{"train_examples": 48542, "crop_scale_min": 1, "avg_pool_shortcut": false, "loss": "cross_entropy", "final_lr_fraction": 0, "weight_decay": 0.03}
Rows from block 4 of a small image classifier, named by matrix and row number. Rows with one number belong to one channel. Each number is 50 + 10 x the weight over its row's rms, rounded and kept within 0 to 99. All counts start at 0.
After each channel's rows are labels from the 100 images, of 14976, where the channel reaches its highest value: "top examples" is what is common among them; "colour at peak" is the nearest of a few named colours to the mean colour under the peak. Only what is clearly more common there than usual is listed. The data: microscope photos of single blood and bone marrow cells.
# convs0: first 3x3 conv (model.blocks.4.convs.0.weight, 112x112x3x3, each kernel summed), inputs 0-55
# convs1: second 3x3 conv (model.blocks.4.convs.1.weight, 112x112x3x3, transposed, each kernel summed), outputs 0-55

convs0.41:46 53 51 56 48 55 51 48 36 49 54 50 64 34 50 53 38 57 27 41 64 58 41 40 51 47 45 44 74 43 36 48 60 64 28 52 40 48 65 51 54 57 49 68 55 37 53 35 58 38 54 42 42 70 45 46
convs1.41:56 56 58 49 44 39 38 62 56 54 51 62 57 53 56 62 69 50 35 50 32 46 59 54 49 50 44 53 66 58 47 48 60 42 31 68 50 38 53 51 33 52 50 69 44 55 41 57 70 52 37 37 72 40 45 48
top examples: cell type: segmented neutrophil; smear: peripheral blood
colour at peak: purple

convs0.107:35 52 74 53 37 34 53 49 42 54 56 39 70 59 50 53 34 50 50 64 46 43 63 58 60 47 55 57 43 52 59 38 52 66 54 48 56 45 45 57 47 38 58 70 46 44 49 56 30 43 47 42 36 57 40 46
convs1.107:63 41 43 27 36 56 41 31 46 48 50 46 39 43 43 46 56 53 46 31 25 72 54 53 45 46 42 37 50 51 68 54 48 66 68 50 50 61 61 50 66 38 47 51 68 42 56 66 44 37 53 47 63 33 37 40
top examples: cell type: segmented neutrophil; smear: peripheral blood; cell type: erythroblast
colour at peak: purple

convs0.56:59 67 60 47 44 64 45 34 45 56 48 66 44 69 33 50 52 32 44 49 45 38 42 50 58 45 48 50 65 56 64 73 47 64 65 51 56 44 50 50 36 55 45 56 90 66 58 52 54 37 78 49 55 48 53 48
convs1.56:42 46 56 49 36 51 54 49 51 49 52 40 45 56 55 50 57 62 59 43 68 39 42 33 40 59 54 66 57 68 55 48 53 42 58 53 59 48 54 44 71 60 52 48 56 34 69 56 55 48 71 57 55 46 48 42
top examples: cell type: lymphocyte; cell type: eosinophil
colour at peak: blue; black

convs0.95:59 31 35 49 56 64 48 52 47 52 61 54 60 55 34 58 49 49 50 44 45 42 54 42 43 47 61 55 43 47 37 39 46 44 29 29 61 41 53 44 46 37 48 55 48 44 50 56 53 49 38 29 63 46 41 60
convs1.95:36 54 42 70 65 46 56 33 58 56 59 54 35 47 48 53 50 49 48 51 74 44 43 45 74 30 47 43 69 55 36 56 37 46 53 57 42 47 49 52 43 47 40 59 42 35 39 51 43 35 30 55 56 58 51 66
top examples: cell type: segmented neutrophil
colour at peak: blue

convs0.35:36 50 52 51 49 72 53 58 53 47 45 45 61 44 56 35 33 43 56 52 37 64 54 40 42 53 62 58 53 53 59 47 55 36 33 52 44 70 45 49 51 51 59 26 59 33 47 37 52 52 63 57 62 42 49 46
convs1.35:37 51 52 27 48 45 32 42 45 59 53 51 59 50 47 54 47 37 36 54 53 79 49 56 50 49 50 56 47 41 43 56 54 43 35 69 51 38 52 34 52 48 65 43 56 55 50 59 52 61 30 49 51 44 63 51
top examples: smear: peripheral blood; cell type: monocyte
colour at peak: purple

convs0.18:22 42 48 43 45 45 35 39 52 44 39 31 65 67 52 50 55 56 65 27 67 53 55 38 46 57 60 48 39 59 62 44 55 49 49 55 33 80 54 63 53 31 43 36 44 56 46 46 49 46 53 55 61 53 54 51
convs1.18:32 46 42 64 46 54 45 60 46 49 39 52 53 38 51 31 49 28 71 58 63 36 33 37 48 57 48 38 43 58 31 56 47 70 47 54 40 51 63 76 71 42 58 46 44 46 45 43 45 62 64 42 42 57 52 57
top examples: cell type: segmented neutrophil; cell type: band neutrophil
colour at peak: purple; blue

convs0.27:40 53 41 50 40 44 64 40 55 50 50 55 55 49 48 44 55 48 39 38 32 45 59 36 56 50 44 56 47 60 35 53 56 55 30 37 71 58 43 62 49 70 67 34 54 62 44 44 64 48 61 37 53 51 61 50
convs1.27:45 57 47 47 51 36 55 47 47 47 49 60 55 67 54 55 30 56 55 48 48 45 71 50 61 47 55 39 52 62 49 48 44 40 59 61 41 39 64 51 46 74 36 58 37 58 40 69 67 49 49 40 51 43 38 47
top examples: cell type: lymphocyte; smear: peripheral blood; cell type: myeloblast
colour at peak: purple

convs0.53:28 31 47 47 49 34 49 62 50 38 41 42 55 44 48 30 66 45 50 53 78 48 54 42 50 65 51 52 42 44 54 31 63 41 32 49 43 50 44 61 59 53 63 69 53 30 47 48 60 48 36 51 46 49 59 51
convs1.53:61 50 53 40 47 29 36 55 52 53 48 58 67 40 53 47 54 47 53 49 41 71 43 44 46 42 55 49 35 48 48 52 48 66 34 37 35 60 30 56 41 50 53 56 40 60 50 49 40 36 34 45 35 62 56 46
top examples: cell type: promyelocyte; cell type: blast
colour at peak: purple; blue

convs0.77:57 52 49 50 52 39 66 46 47 53 51 57 29 61 40 67 48 46 34 40 42 43 52 56 27 45 46 56 23 52 60 50 55 59 52 49 54 50 53 45 45 46 52 62 50 51 46 45 71 52 67 59 51 34 48 42
convs1.77:61 45 61 68 30 53 44 44 38 45 30 52 39 54 42 54 36 46 38 44 42 50 54 50 46 46 52 62 57 56 37 58 47 41 27 38 49 45 52 38 46 33 48 62 60 36 37 52 40 49 50 57 49 28 32 52
top examples: cell type: lymphocyte; smear: peripheral blood
colour at peak: white

convs0.81:47 54 62 66 52 50 59 45 44 38 33 51 55 54 59 64 55 49 43 55 75 37 59 43 62 33 60 50 36 65 42 35 61 56 35 34 54 43 44 57 42 53 63 53 66 45 43 61 44 51 54 46 38 42 42 51
convs1.81:52 48 43 42 63 50 47 58 53 53 48 56 46 47 46 54 36 35 47 37 45 52 46 51 65 52 54 29 43 53 81 61 41 78 48 73 30 55 58 51 61 52 47 39 59 57 36 61 47 60 66 52 39 37 64 55
top examples: smear: peripheral blood
colour at peak: purple

convs0.46:34 49 60 43 52 50 47 49 57 63 80 50 48 52 29 62 61 42 59 61 41 66 64 57 42 45 47 39 64 63 47 50 50 54 53 52 39 50 57 69 56 52 57 33 47 60 37 69 65 54 42 65 49 58 48 55
convs1.46:33 52 43 45 58 47 72 58 68 60 38 47 54 57 64 50 58 60 54 65 43 16 54 54 59 58 56 57 42 30 72 43 60 24 58 35 35 32 54 59 52 40 61 57 48 52 44 46 63 63 67 50 55 46 68 63
top examples: cell type: artefact
colour at peak: grey

convs0.32:42 40 41 53 53 51 42 45 60 49 26 37 59 47 57 48 40 61 65 52 31 40 42 53 53 41 47 41 38 60 44 61 61 42 52 63 45 29 44 51 50 64 35 43 50 59 42 60 39 50 56 55 55 47 50 54
convs1.32:56 58 41 42 56 52 56 53 51 52 47 54 32 44 54 39 55 30 47 46 53 57 50 53 41 53 41 34 43 45 57 44 40 52 53 54 42 43 52 35 39 40 49 20 46 60 47 78 62 46 79 41 52 43 49 42
top examples: smear: peripheral blood
colour at peak: purple

convs0.57:53 53 55 37 53 46 49 40 45 48 56 53 58 34 38 69 50 36 45 47 75 67 50 58 50 37 51 37 45 45 36 52 58 35 42 42 46 56 52 49 46 58 54 71 78 61 48 39 53 38 63 35 53 47 60 39
convs1.57:49 55 45 49 62 48 50 60 69 63 60 52 62 30 63 60 50 49 47 46 49 51 38 52 52 49 61 49 59 56 59 57 37 46 55 46 57 43 59 45 52 47 68 67 42 59 45 38 44 70 37 44 46 57 50 57
top examples: cell type: lymphocyte
colour at peak: blue; black

convs0.72:54 51 46 36 58 57 42 54 52 63 40 54 50 32 47 53 65 25 62 39 74 45 56 27 43 35 49 49 53 31 50 33 37 40 54 52 24 57 45 47 37 52 47 46 47 50 46 66 59 49 39 52 55 58 59 59
convs1.72:47 50 46 46 48 56 53 45 42 61 53 77 46 56 48 38 51 31 52 43 48 52 36 45 57 67 60 48 57 53 47 58 41 39 76 40 54 38 67 52 50 66 55 66 41 52 41 31 48 52 48 49 58 40 51 61
top examples: cell type: lymphocyte
colour at peak: blue

convs0.69:52 55 61 54 50 62 47 43 40 58 50 59 44 50 25 58 50 52 38 48 34 58 45 45 52 64 40 55 41 50 41 46 53 61 58 21 49 39 68 51 57 45 43 39 40 50 41 46 45 42 56 52 44 53 46 56
convs1.69:43 55 30 46 49 71 53 59 39 47 46 47 40 58 38 38 41 60 67 43 83 46 60 36 62 64 41 32 68 58 42 49 58 55 66 56 45 44 67 56 56 51 41 57 32 51 42 48 48 59 70 43 55 47 54 54
top examples: cell type: lymphocyte; smear: peripheral blood
colour at peak: purple

convs0.43:41 40 39 48 37 55 49 71 57 48 59 48 45 65 37 54 36 77 51 52 26 61 61 53 58 69 63 37 32 48 67 50 62 27 51 52 58 45 51 34 57 51 50 47 50 49 52 48 50 30 59 53 51 51 53 53
convs1.43:57 40 45 78 50 49 57 41 36 41 49 53 25 50 63 54 49 41 61 51 44 50 41 67 50 35 49 56 46 41 48 48 25 49 39 34 58 49 65 57 47 48 50 50 42 59 54 42 45 55 54 58 55 39 46 48
top examples: cell type: segmented neutrophil
colour at peak: blue

convs0.44:59 65 35 48 44 50 54 60 63 49 58 59 50 53 58 38 55 50 71 63 33 46 38 39 34 61 52 66 42 49 44 43 47 50 33 66 35 54 44 53 53 37 50 28 32 58 49 59 51 42 62 70 40 69 55 52
convs1.44:53 54 68 52 63 51 45 33 44 50 41 59 53 64 45 41 53 52 50 55 35 44 59 42 31 47 34 55 51 59 58 54 49 44 53 63 48 43 45 46 39 47 43 52 57 46 44 43 53 33 64 56 51 34 52 37
top examples: cell type: artefact
colour at peak: purple

convs0.24:43 59 49 58 44 60 52 49 48 56 57 49 53 61 56 34 51 47 47 55 48 58 53 39 61 59 44 53 48 30 52 48 51 51 26 36 54 36 54 55 44 43 62 22 61 44 42 58 35 47 80 46 60 48 50 46
convs1.24:54 40 46 42 46 41 50 54 50 54 39 43 60 43 57 44 54 66 69 56 44 54 67 15 57 34 37 52 67 62 53 35 46 36 42 50 45 55 58 50 48 47 45 66 62 60 44 63 57 46 47 43 32 45 48 53
top examples: smear: peripheral blood; cell type: myeloblast
colour at peak: purple

convs0.16:68 54 38 58 53 62 38 50 59 52 56 45 57 32 51 39 39 43 54 68 43 49 43 44 51 38 42 32 59 72 55 59 45 43 42 55 63 63 53 45 63 59 41 58 54 56 50 50 52 36 47 42 54 47 52 51
convs1.16:50 52 62 68 39 40 54 33 37 37 66 50 65 50 47 56 66 34 54 39 39 39 56 38 38 57 35 57 46 42 54 55 44 36 39 54 55 29 50 47 48 56 52 50 51 46 38 44 54 68 45 36 49 55 48 55
top examples: cell type: artefact
colour at peak: purple

convs0.60:56 44 46 37 49 47 59 54 54 47 52 44 38 71 41 51 54 64 59 54 12 54 61 55 62 58 64 46 56 63 51 58 55 47 65 43 55 50 62 58 47 62 47 30 56 36 56 40 45 49 58 42 41 57 55 51
convs1.60:64 51 45 56 44 49 59 30 53 45 43 51 43 53 50 56 41 34 56 39 50 37 49 60 34 68 67 55 50 33 58 58 25 56 49 42 64 38 49 49 36 51 45 51 45 54 66 54 62 57 55 48 63 44 57 60
top examples: cell type: artefact
colour at peak: purple

convs0.110:53 40 42 51 56 50 45 42 61 49 58 61 54 61 35 47 64 46 45 46 61 31 27 38 51 38 51 39 63 63 29 35 47 59 58 33 51 44 44 55 37 65 46 44 57 48 53 42 47 54 38 38 52 55 51 58
convs1.110:53 47 41 50 60 65 67 52 41 54 31 48 38 69 52 48 46 64 59 50 59 57 56 36 68 56 50 50 60 60 30 59 68 45 73 49 50 55 60 53 54 73 53 64 44 43 41 68 45 44 59 61 54 42 46 58
top examples: cell type: lymphocyte; smear: peripheral blood
colour at peak: purple; blue