config = dict(
    arch='resnet',
    model='image classifier',
    dataset='microscope photos of single blood and bone marrow cells',
    train_examples=48542,
    image_size=32,
    crop_scale_min=1,
    horizontal_flip=True,
    translate=0.12,
    color_jitter=0.2,
    targets=['cell type'],
    num_classes=17,
    norm='groupnorm',
    activation='relu',
    weight_standardization=False,
    channel_attention='se',
    depths=[2, 3, 3],
    kernel_size=3,
    stem='single',
    avg_pool_shortcut=False,
    widths=[64, 112, 192],
    loss='cross_entropy',
    init='kaiming_normal',
    residual_init='zero_last',
    optimizer='muon',
    muon_scale='match_rms_adamw',
    lr=0.0034,
    momentum=0.95,
    nesterov=True,
    orthogonalizer='newton_schulz_5',
    adamw_lr_other_params=0.00076,
    grad_clip=5.0,
    steps=21300,
    batch_size=64,
    epochs=28.1,
    lr_schedule='cosine',
    final_lr_fraction=0,
    warmup_steps=1060,
    weight_decay=0.03,
    adamw_weight_decay_other_params=0.05,
)
Rows from block 5 of a small image classifier, named by matrix and row number. Rows with one number belong to one channel. Each number is 500 + 25 x the weight over its row's rms, rounded and kept within 0 to 999. All counts start at 0. Numbers have three digits each.
Before each channel's rows are labels from the 100 images, of 14976, where the channel reaches its highest value: "responds to" is what is common among them. Only what is clearly more common there than usual is listed. The data: microscope photos of single blood and bone marrow cells. In brackets: how many of the 100.
# convs0: first 3x3 conv, stride 2 (model.blocks.5.convs.0.weight, 192x112x3x3, each kernel summed), inputs 0-111
# convs1: second 3x3 conv (model.blocks.5.convs.1.weight, 192x192x3x3, transposed, each kernel summed), outputs 0-191

responds to: smear: peripheral blood (92); cell type: myeloblast (82)
convs0.60:472502528502473506507497509506517527488534492453473501513521515496538471540541507519483507532493457530543563502506476485488460476490494519504531470479496489483523491480511521510491499547498500497468528495458548523473495521477451543479489466524491486475499547507496560472475465503456503482505453472500508483498500518508470501465488545475
convs1.60:461536512504502519552501492472530455495488508531523472509528491490499500452539472513522530507512517521503516533459483508481543470472516500490474511444536489501459539510499513516486517523496549483538518418538522473469480490500553534504466537463526451488475495493571458524513483494517512482463518495501540510518495513485509471509479480512454459456545506505496511518498524516515497478511495497493511514502499494536507535455497460486493521460513455490516492536482525487490501487521512473472490544500506468517473512527491465501507527473480499536494526478461486478499488487514486491

responds to: smear: peripheral blood (35)
convs0.15:454532501535511489535498490471448504490473465517495518488523553517482497493562511492505529479467515509506512478524501495525492509512492517480467475491452495532470507497500483545504506519479473482564486474530477484552503501487517475458511476501501512482483560495486471472469505504479521474493513506452525504500506481473502508413500492498
convs1.15:489482538498490536548495512496543519528483489511468492464509503484506470482477499478507507493505509507505535524488535506494562476500513465520503485454490493477491534585461492496473538510489472530516499476488507490520511534530491514412507530523464508501490488486515490501495493483503480502538529525496492505482521492518530465491464495462506523562489535530493526462525478473521471542489497541481535507534470475479491475539474487513527536482497453445511506494511513473507504477512499487517498502511512511526499472483503534514527422491497560503510550509482507504479532522521512524

responds to: cell type: eosinophil (94); smear: peripheral blood (80)
convs0.95:541464471506525592556511511489473497493467485516505526460518554474511459557457444482520505486477486521496485506502455525495526510503501471502496501481490518498528492494502514484512478463483489486470476498508530489485495513524525500463524493484510526488463518495508470494495540526505476517518537484487508516498544476517461472467526512473
convs1.95:515495429511508480460513488476490518529547534480492527523493515513532497467487507493503508502528491479514533515479522519520512491489482519491555512538495510503503499519520489491481454521504547481524476522452470494474499527466450493542504507502506516501531489500487518488482525511496470516512491545440489533531500474440532510535496544535509507437495497492475466491552499456483469537554470493511487459531513515498500479510520453505491453500489524527484507493494510490527520502503513508508513496508521472523483486519533499481497565505506516495490443511576527499462512464498484489

responds to: cell type: eosinophil (50); smear: peripheral blood (49)
convs0.182:517491465482512537505469483571485503503488492511455468465456499497501515507529489510489478476482495516477488518498487459483457515466514532520507538505561501478508498476510532526522552505473504530474528527548521525493546527521536504500485509481493509526525482494466463486552501490542500498483521492540458518499501473513493522445490488509
convs1.182:508557476490471477488515488472478519530500529466486457462490478497493471495499530479516463450523499489526508518539455510513506514475486496457526544473526501503502499479531517540478459501495496528529504525502468506488473532452499473500492508523492543477519506492504505582536520480485518503494492538476526507556484506478537506526529474506488444483481508501470505466480514499505503513514507491519481452486496495520481467491481479511479476468499499513471505502489470551519458506464491506474518497478485556487535541496484481483477518531484533455472447456543507511548469509531501509

responds to: smear: peripheral blood (93); cell type: myeloblast (46); cell type: lymphocyte (41)
convs0.162:541497479488455511489502493524475535518515487504510521494522545527485479439506478500445522511489511509506516471496475478476497478517497494483537542508482474510471469495525448514521491533477480515480524559500537497470527496528509500501474426497493482488576481526521502477514549526472513477519484533471497510501534506478508499503484476478
convs1.162:516475529518486517508494531505502528500480516454480499513523501457499490464480536522491538509548532515468489491513528512493538441490540477550547492465540471486506470517458486531444505496487528501509466497504478494503499511471462512480531531483481490524498519472506517537481482497523437482481471531481475505477504516528507462496465500499475476516516504496537513467476474485532487506466490542543481493451493481480508499513509479515501538451492513485508502511531530479480520473553496503563538494483496478514519489528507480475513472472514522525536531510507467481429534505475502479

responds to: cell type: eosinophil (92); smear: peripheral blood (59)
convs0.175:507499520536503499459511499486468512499499478496511537450527544496489491500490471496540523508480471545553477467525521483486488489452569516562481532492553467526480476508490497499490479480502525492509520464484510526462527505495476502449493509470483513512488465497509459506484504485523473498483517481544470460502458491538493482501507481468
convs1.175:490480496493498493507458481477515519559532476487519486507503510473474491522385491512487498507518483457442509541489483488526507446470490479503513510479496472505522495486530471504507470536483489499513445530516492484490509470515461490478495492515498518487475517453501517510507512489510498500507471509472466518522510480469531515517464517539516518492503520502482483455524572514534515498512494482518494472478480498487496510489504466523539469497497558515514435510508502488520488481516451524504459514489517530527497469527493472478513499492493503568516512515539473510448536489519460486

responds to: smear: peripheral blood (35)
convs0.160:477498460534491506453514468482477520428502533534475535487547546543506490499488491508545515483470543514454511537468502533492523509455530473455493495494508554499448481488450506490474474503475499484507500478495492518515499487497483457516496555531510490503492516502528498507528469488495481503502517484510503478502528511524478499549508499490
convs1.160:523500521512508495488519505488535486465510527495472510473504513455488483488489499495515454490502503501543546461509470499495511480516455520469505496498466466482524496508492478481547523450445489546494499450487497519465516505540495486492550499482512494497479548521507528532512452506487485482508505527539502493501489439491576486514483494455517501512529519501467510507538487495494414516496507522486497504488517519550466508541469494512491506562492515471473523481505516509509499492517513505497472506482508559528526497488500561493487499486535477471502495481533472474551462524516522477