config = dict(
    color_jitter=0.2,
    avg_pool_shortcut=False,
    adamw_weight_decay_other_params=0.05,
)
Rows from block 4 of a small image classifier, named by matrix and row number. Rows with one number belong to one channel. Each number is 200 + 40 x the weight over its row's rms, rounded and kept within 0 to 999. All counts start at 0.
Before each channel's rows are labels from the 100 images, of 14976, where the channel reaches its highest value: "responds to" is what is common among them; "patch colour" is the nearest of a few named colours to the mean colour under the peak. Only what is clearly more common there than usual is listed. The data: microscope photos of single blood and bone marrow cells. In brackets: how many of the 100.
# convs0: first 3x3 conv (model.blocks.4.convs.0.weight, 112x112x3x3, each kernel summed), inputs 0-55
# convs1: second 3x3 conv (model.blocks.4.convs.1.weight, 112x112x3x3, transposed, each kernel summed), outputs 0-55

responds to: cell type: band neutrophil (48)
patch colour: purple (50); blue (38)
convs0.76,226,241,263,178,183,198,230,163,180,153,224,200,261,234,173,197,152,295,161,206,153,214,188,206,159,159,209,204,161,181,172,198,172,161,208,205,124,266,161,226,176,210,226,127,188,349,190,198,259,146,202,97,177,187,201,222
convs1.76,200,244,250,228,236,199,189,216,179,197,187,228,227,245,208,186,176,188,219,218,272,150,126,179,178,155,224,143,104,195,223,216,215,272,209,200,152,199,186,289,238,223,227,90,167,245,214,165,260,217,147,178,178,225,201,164

responds to: smear: peripheral blood (74); cell type: eosinophil (48)
patch colour: purple (74)
convs0.66,136,253,246,241,201,237,176,229,114,134,194,168,188,250,147,151,198,244,152,239,255,203,181,146,255,245,217,181,253,303,234,176,186,276,237,194,191,131,226,203,183,232,203,219,276,196,215,186,215,157,205,194,161,192,222,219
convs1.66,217,187,275,180,182,201,178,289,241,202,225,157,311,202,226,196,199,324,200,177,259,138,169,169,159,150,250,225,192,191,207,191,191,220,242,191,199,214,174,216,186,221,246,168,228,226,259,196,255,262,270,172,233,223,272,177

responds to: cell type: eosinophil (94); smear: peripheral blood (78)
patch colour: purple (59)
convs0.58,207,215,150,125,233,308,230,261,213,230,213,244,233,198,117,199,292,175,132,224,179,151,196,166,198,196,153,172,214,216,210,212,193,264,247,166,201,202,230,192,103,165,230,159,179,141,195,250,182,131,255,193,177,249,196,191
convs1.58,155,243,268,193,218,256,207,256,205,133,161,201,221,184,185,145,184,232,223,187,228,166,158,163,206,214,189,237,101,249,308,216,246,257,256,212,204,222,211,191,242,167,150,196,218,164,299,211,95,162,231,249,144,135,193,161

responds to: cell type: erythroblast (35)
patch colour: purple (52); blue (42)
convs0.97,195,135,192,208,181,183,214,160,199,185,228,183,208,141,198,177,180,226,297,249,166,216,136,212,243,246,211,215,201,142,179,128,215,136,197,204,178,256,205,178,231,155,241,149,237,219,188,52,215,216,278,158,206,205,213,200
convs1.97,147,163,167,113,138,203,148,256,120,263,204,206,243,147,214,121,232,215,272,204,169,225,192,211,238,178,158,216,179,190,262,182,141,226,163,223,204,215,164,184,242,205,225,251,217,203,257,160,147,145,161,226,194,167,190,190

responds to: cell type: promyelocyte (39); cell type: plasma cell (32)
patch colour: blue (53); purple (45)
convs0.82,201,213,177,254,208,198,158,151,219,183,127,177,217,208,155,197,240,211,192,229,166,237,194,227,168,206,177,226,213,197,153,177,154,263,180,231,254,253,210,201,156,204,169,96,130,172,221,178,153,130,133,133,206,202,194,202
convs1.82,152,220,222,173,194,163,178,254,202,196,191,211,297,145,210,156,176,190,197,198,129,163,230,272,201,126,183,202,290,209,162,250,249,215,174,234,285,221,162,208,217,153,243,284,272,181,166,92,192,198,123,236,143,185,244,178

responds to: cell type: promyelocyte (32)
patch colour: blue (58)
convs0.47,197,194,224,177,200,201,229,304,196,192,219,155,224,201,269,163,186,265,212,188,175,154,139,198,208,182,192,122,220,144,221,187,223,217,156,246,173,256,213,169,275,252,179,283,221,213,226,240,288,184,185,179,202,206,195,197
convs1.47,230,200,230,203,185,179,259,228,177,248,216,164,247,152,233,185,237,141,212,234,152,217,189,241,240,164,153,171,132,187,236,150,241,168,176,218,193,221,270,206,211,270,226,289,215,152,200,223,224,250,301,129,161,180,223,207

responds to: cell type: plasma cell (40); cell type: promyelocyte (30)
patch colour: blue (62)
convs0.55,319,199,180,154,232,195,218,182,206,171,154,238,159,152,225,239,251,209,144,186,139,230,214,114,155,177,169,235,225,226,209,177,168,201,190,250,211,243,170,250,152,204,220,187,110,146,182,113,164,100,113,157,194,174,203,228
convs1.55,189,197,191,172,166,238,188,232,214,208,238,170,262,163,153,196,198,186,191,181,162,209,218,284,147,181,156,141,216,228,179,191,241,254,179,203,289,218,153,215,227,199,198,347,239,212,227,98,190,204,70,281,164,210,183,194

responds to: smear: peripheral blood (67); cell type: segmented neutrophil (52); cell type: band neutrophil (27)
patch colour: purple (63)
convs0.39,201,171,171,173,191,201,212,140,191,189,165,133,204,276,268,213,255,202,223,214,219,219,220,134,129,208,217,202,208,191,182,180,221,213,208,137,290,246,178,231,182,195,151,187,247,144,205,112,155,181,188,182,208,225,111,163
convs1.39,157,245,249,198,223,170,192,239,168,210,265,194,132,215,237,171,182,150,294,248,229,187,195,169,200,155,129,109,244,179,140,190,132,256,128,267,210,241,247,235,193,136,200,169,172,217,159,182,206,182,257,213,192,196,219,203

responds to: cell type: erythroblast (71)
patch colour: purple (47); blue (42)
convs0.31,176,167,255,266,182,197,218,211,181,198,148,127,249,267,228,164,181,218,171,179,178,262,124,126,180,192,295,199,183,205,168,265,211,241,187,157,170,161,224,206,257,172,189,199,137,165,188,222,335,194,184,175,168,197,184,188
convs1.31,165,231,194,152,186,154,199,241,192,240,220,190,216,201,185,120,215,243,139,201,163,295,207,234,195,224,196,228,169,134,243,215,222,173,185,174,188,205,116,148,236,253,213,236,189,220,172,202,328,198,140,283,201,183,194,193

responds to: cell type: eosinophil (49)
patch colour: purple (63); blue (31)
convs0.17,151,198,136,168,208,242,298,198,222,211,236,201,230,234,199,177,221,230,187,229,262,146,186,148,198,171,231,158,223,213,139,207,224,233,232,181,133,251,163,179,169,221,199,80,113,141,215,230,217,178,174,158,152,200,142,206
convs1.17,183,178,256,156,218,182,168,190,166,186,222,169,168,234,243,219,251,251,104,169,205,263,113,218,216,260,228,223,211,170,246,247,260,187,233,223,209,226,162,184,233,178,228,193,175,164,256,214,210,87,300,251,149,220,216,186

responds to: cell type: erythroblast (50)
patch colour: blue (64)
convs0.67,159,118,285,178,233,214,260,156,176,166,253,145,178,202,94,176,203,228,254,245,150,185,198,228,229,152,211,122,189,214,197,208,257,159,190,259,134,191,234,194,261,188,226,112,235,180,218,216,219,241,162,219,208,148,208,182
convs1.67,170,203,164,133,210,221,228,277,185,238,204,153,255,172,203,140,195,219,213,221,187,257,240,202,184,176,175,176,154,180,165,192,252,250,166,176,215,221,182,126,228,186,218,288,262,190,330,149,231,152,115,244,176,189,234,199

responds to: cell type: erythroblast (41)
patch colour: blue (31)
convs0.93,190,209,223,219,245,165,174,144,183,134,154,138,151,160,246,208,192,151,214,144,125,226,223,216,237,141,225,188,133,175,171,168,177,254,147,224,180,317,165,227,234,169,202,263,169,242,181,224,218,178,191,178,175,216,163,219
convs1.93,241,172,226,183,200,247,288,137,242,208,234,212,145,210,161,165,212,177,108,240,186,225,135,179,174,244,142,152,236,235,147,253,261,195,207,231,241,178,274,138,198,197,248,142,267,147,243,217,146,202,262,267,171,227,223,180

responds to: cell type: eosinophil (96); smear: peripheral blood (61)
patch colour: purple (45)
convs0.99,161,207,195,215,211,156,201,232,208,223,199,105,248,88,187,151,193,228,120,229,190,129,196,147,233,228,268,214,221,216,178,209,198,259,205,98,243,165,131,182,118,268,209,239,243,182,199,168,221,144,218,168,215,241,207,227
convs1.99,181,139,226,170,206,159,194,246,188,229,132,217,217,175,194,169,261,212,124,214,210,272,173,223,224,214,233,215,215,215,222,227,186,233,315,212,221,162,209,190,213,183,146,190,154,173,360,144,210,147,293,235,188,192,130,189

responds to: cell type: erythroblast (37)
patch colour: blue (40)
convs0.105,154,286,268,188,209,227,167,263,159,194,167,162,209,221,214,192,157,137,152,150,84,259,175,199,149,88,228,201,210,222,284,198,210,242,241,269,182,248,226,242,227,236,165,166,175,204,220,240,176,191,165,162,217,210,201,219
convs1.105,159,188,217,196,214,170,238,207,233,230,245,217,72,175,204,173,170,184,157,242,222,307,203,155,163,253,196,251,149,173,185,121,240,149,150,158,182,220,171,190,184,198,229,226,208,178,210,226,164,203,181,240,246,230,254,175

responds to: cell type: band neutrophil (35)
patch colour: purple (68)
convs0.87,178,247,238,213,240,195,148,191,190,184,213,202,177,235,121,263,199,177,159,157,184,250,188,237,177,185,179,183,148,224,188,224,139,246,198,216,228,206,211,218,215,189,188,258,113,253,212,216,143,234,203,203,191,136,120,225
convs1.87,192,215,191,230,221,178,230,185,243,188,202,174,139,227,235,166,227,181,280,247,187,156,205,201,238,188,203,65,152,207,211,190,208,259,207,268,198,178,217,234,217,196,219,180,174,198,145,144,233,214,255,212,157,190,203,211

responds to: cell type: erythroblast (60)
patch colour: blue (35)
convs0.7,188,165,208,195,173,213,190,227,216,223,317,271,161,166,151,220,99,174,199,85,238,235,176,96,194,116,174,238,179,192,211,257,197,198,149,164,273,109,211,194,231,224,209,161,164,214,184,171,160,204,223,252,166,252,172,156
convs1.7,208,165,175,220,177,149,230,177,144,156,205,167,153,170,172,231,184,132,218,189,261,208,228,218,176,244,195,116,121,184,221,224,205,216,203,180,191,137,199,203,235,114,198,145,240,213,284,156,237,227,210,271,143,125,194,185

responds to: smear: peripheral blood (93); cell type: lymphocyte (71)
patch colour: purple (98)
convs0.86,165,200,230,271,245,169,277,195,259,203,241,300,223,165,204,155,165,168,201,210,216,213,98,152,150,160,199,227,141,259,215,206,230,187,233,139,301,237,173,211,213,230,252,212,195,204,214,197,223,170,141,182,196,207,189,238
convs1.86,142,267,207,214,198,169,215,145,232,272,125,207,168,203,173,135,222,196,164,229,157,271,229,212,158,251,216,177,235,178,224,220,148,159,203,176,203,144,142,222,142,172,170,163,229,180,145,305,264,217,196,205,214,195,208,239

responds to: smear: peripheral blood (83); cell type: eosinophil (28)
patch colour: purple (59)
convs0.30,240,203,209,164,197,280,206,257,169,196,147,176,214,241,175,244,187,250,90,167,182,237,219,153,194,288,217,150,274,187,199,215,170,219,203,142,235,222,210,195,147,221,255,210,227,182,224,131,223,191,220,134,204,251,233,184
convs1.30,209,201,215,226,252,194,249,219,254,256,246,228,192,213,273,348,203,146,201,181,145,186,210,269,195,202,243,263,275,242,229,172,247,195,185,253,272,216,189,197,254,241,174,194,191,191,215,238,224,252,195,220,214,198,220,196

responds to: cell type: erythroblast (62)
patch colour: purple (61)
convs0.20,171,229,219,172,227,297,170,248,217,214,138,263,200,204,201,180,160,191,208,244,178,204,174,156,232,141,173,194,169,165,250,193,232,160,183,243,277,176,223,176,258,212,177,192,219,172,191,262,139,145,193,206,200,117,175,184
convs1.20,184,202,212,119,221,210,252,181,200,224,253,154,165,252,156,203,268,183,142,200,207,337,175,173,209,221,193,198,186,171,273,233,204,222,197,188,282,182,165,153,174,204,252,225,239,159,283,179,163,188,173,204,193,194,229,257

responds to: smear: peripheral blood (68); cell type: erythroblast (50)
patch colour: purple (45)
convs0.64,193,203,188,230,193,211,153,200,190,237,301,208,203,183,162,139,201,280,183,318,89,183,218,143,307,145,196,245,281,229,231,184,185,209,218,178,219,223,176,182,197,114,222,156,150,129,195,143,154,170,246,124,150,227,199,194
convs1.64,251,228,216,240,199,237,200,168,252,168,237,164,150,181,215,168,225,167,145,181,158,224,180,191,226,200,199,271,207,181,318,144,168,172,236,198,174,202,165,181,244,211,184,178,162,182,261,162,129,160,250,206,209,79,161,188

responds to: cell type: plasma cell (38); cell type: erythroblast (33)
patch colour: blue (59)
convs0.50,166,191,244,244,198,177,208,93,244,217,207,166,249,192,175,242,239,202,158,239,149,224,193,185,195,157,159,180,186,218,180,198,190,169,103,170,97,223,205,235,192,215,209,127,171,190,181,163,191,176,255,266,154,257,188,226
convs1.50,184,161,222,136,210,235,215,326,176,183,175,195,166,179,183,135,110,184,242,218,123,177,226,209,174,239,159,149,224,234,276,194,197,201,186,168,236,283,189,209,159,222,158,266,256,240,196,145,144,197,173,251,178,95,167,220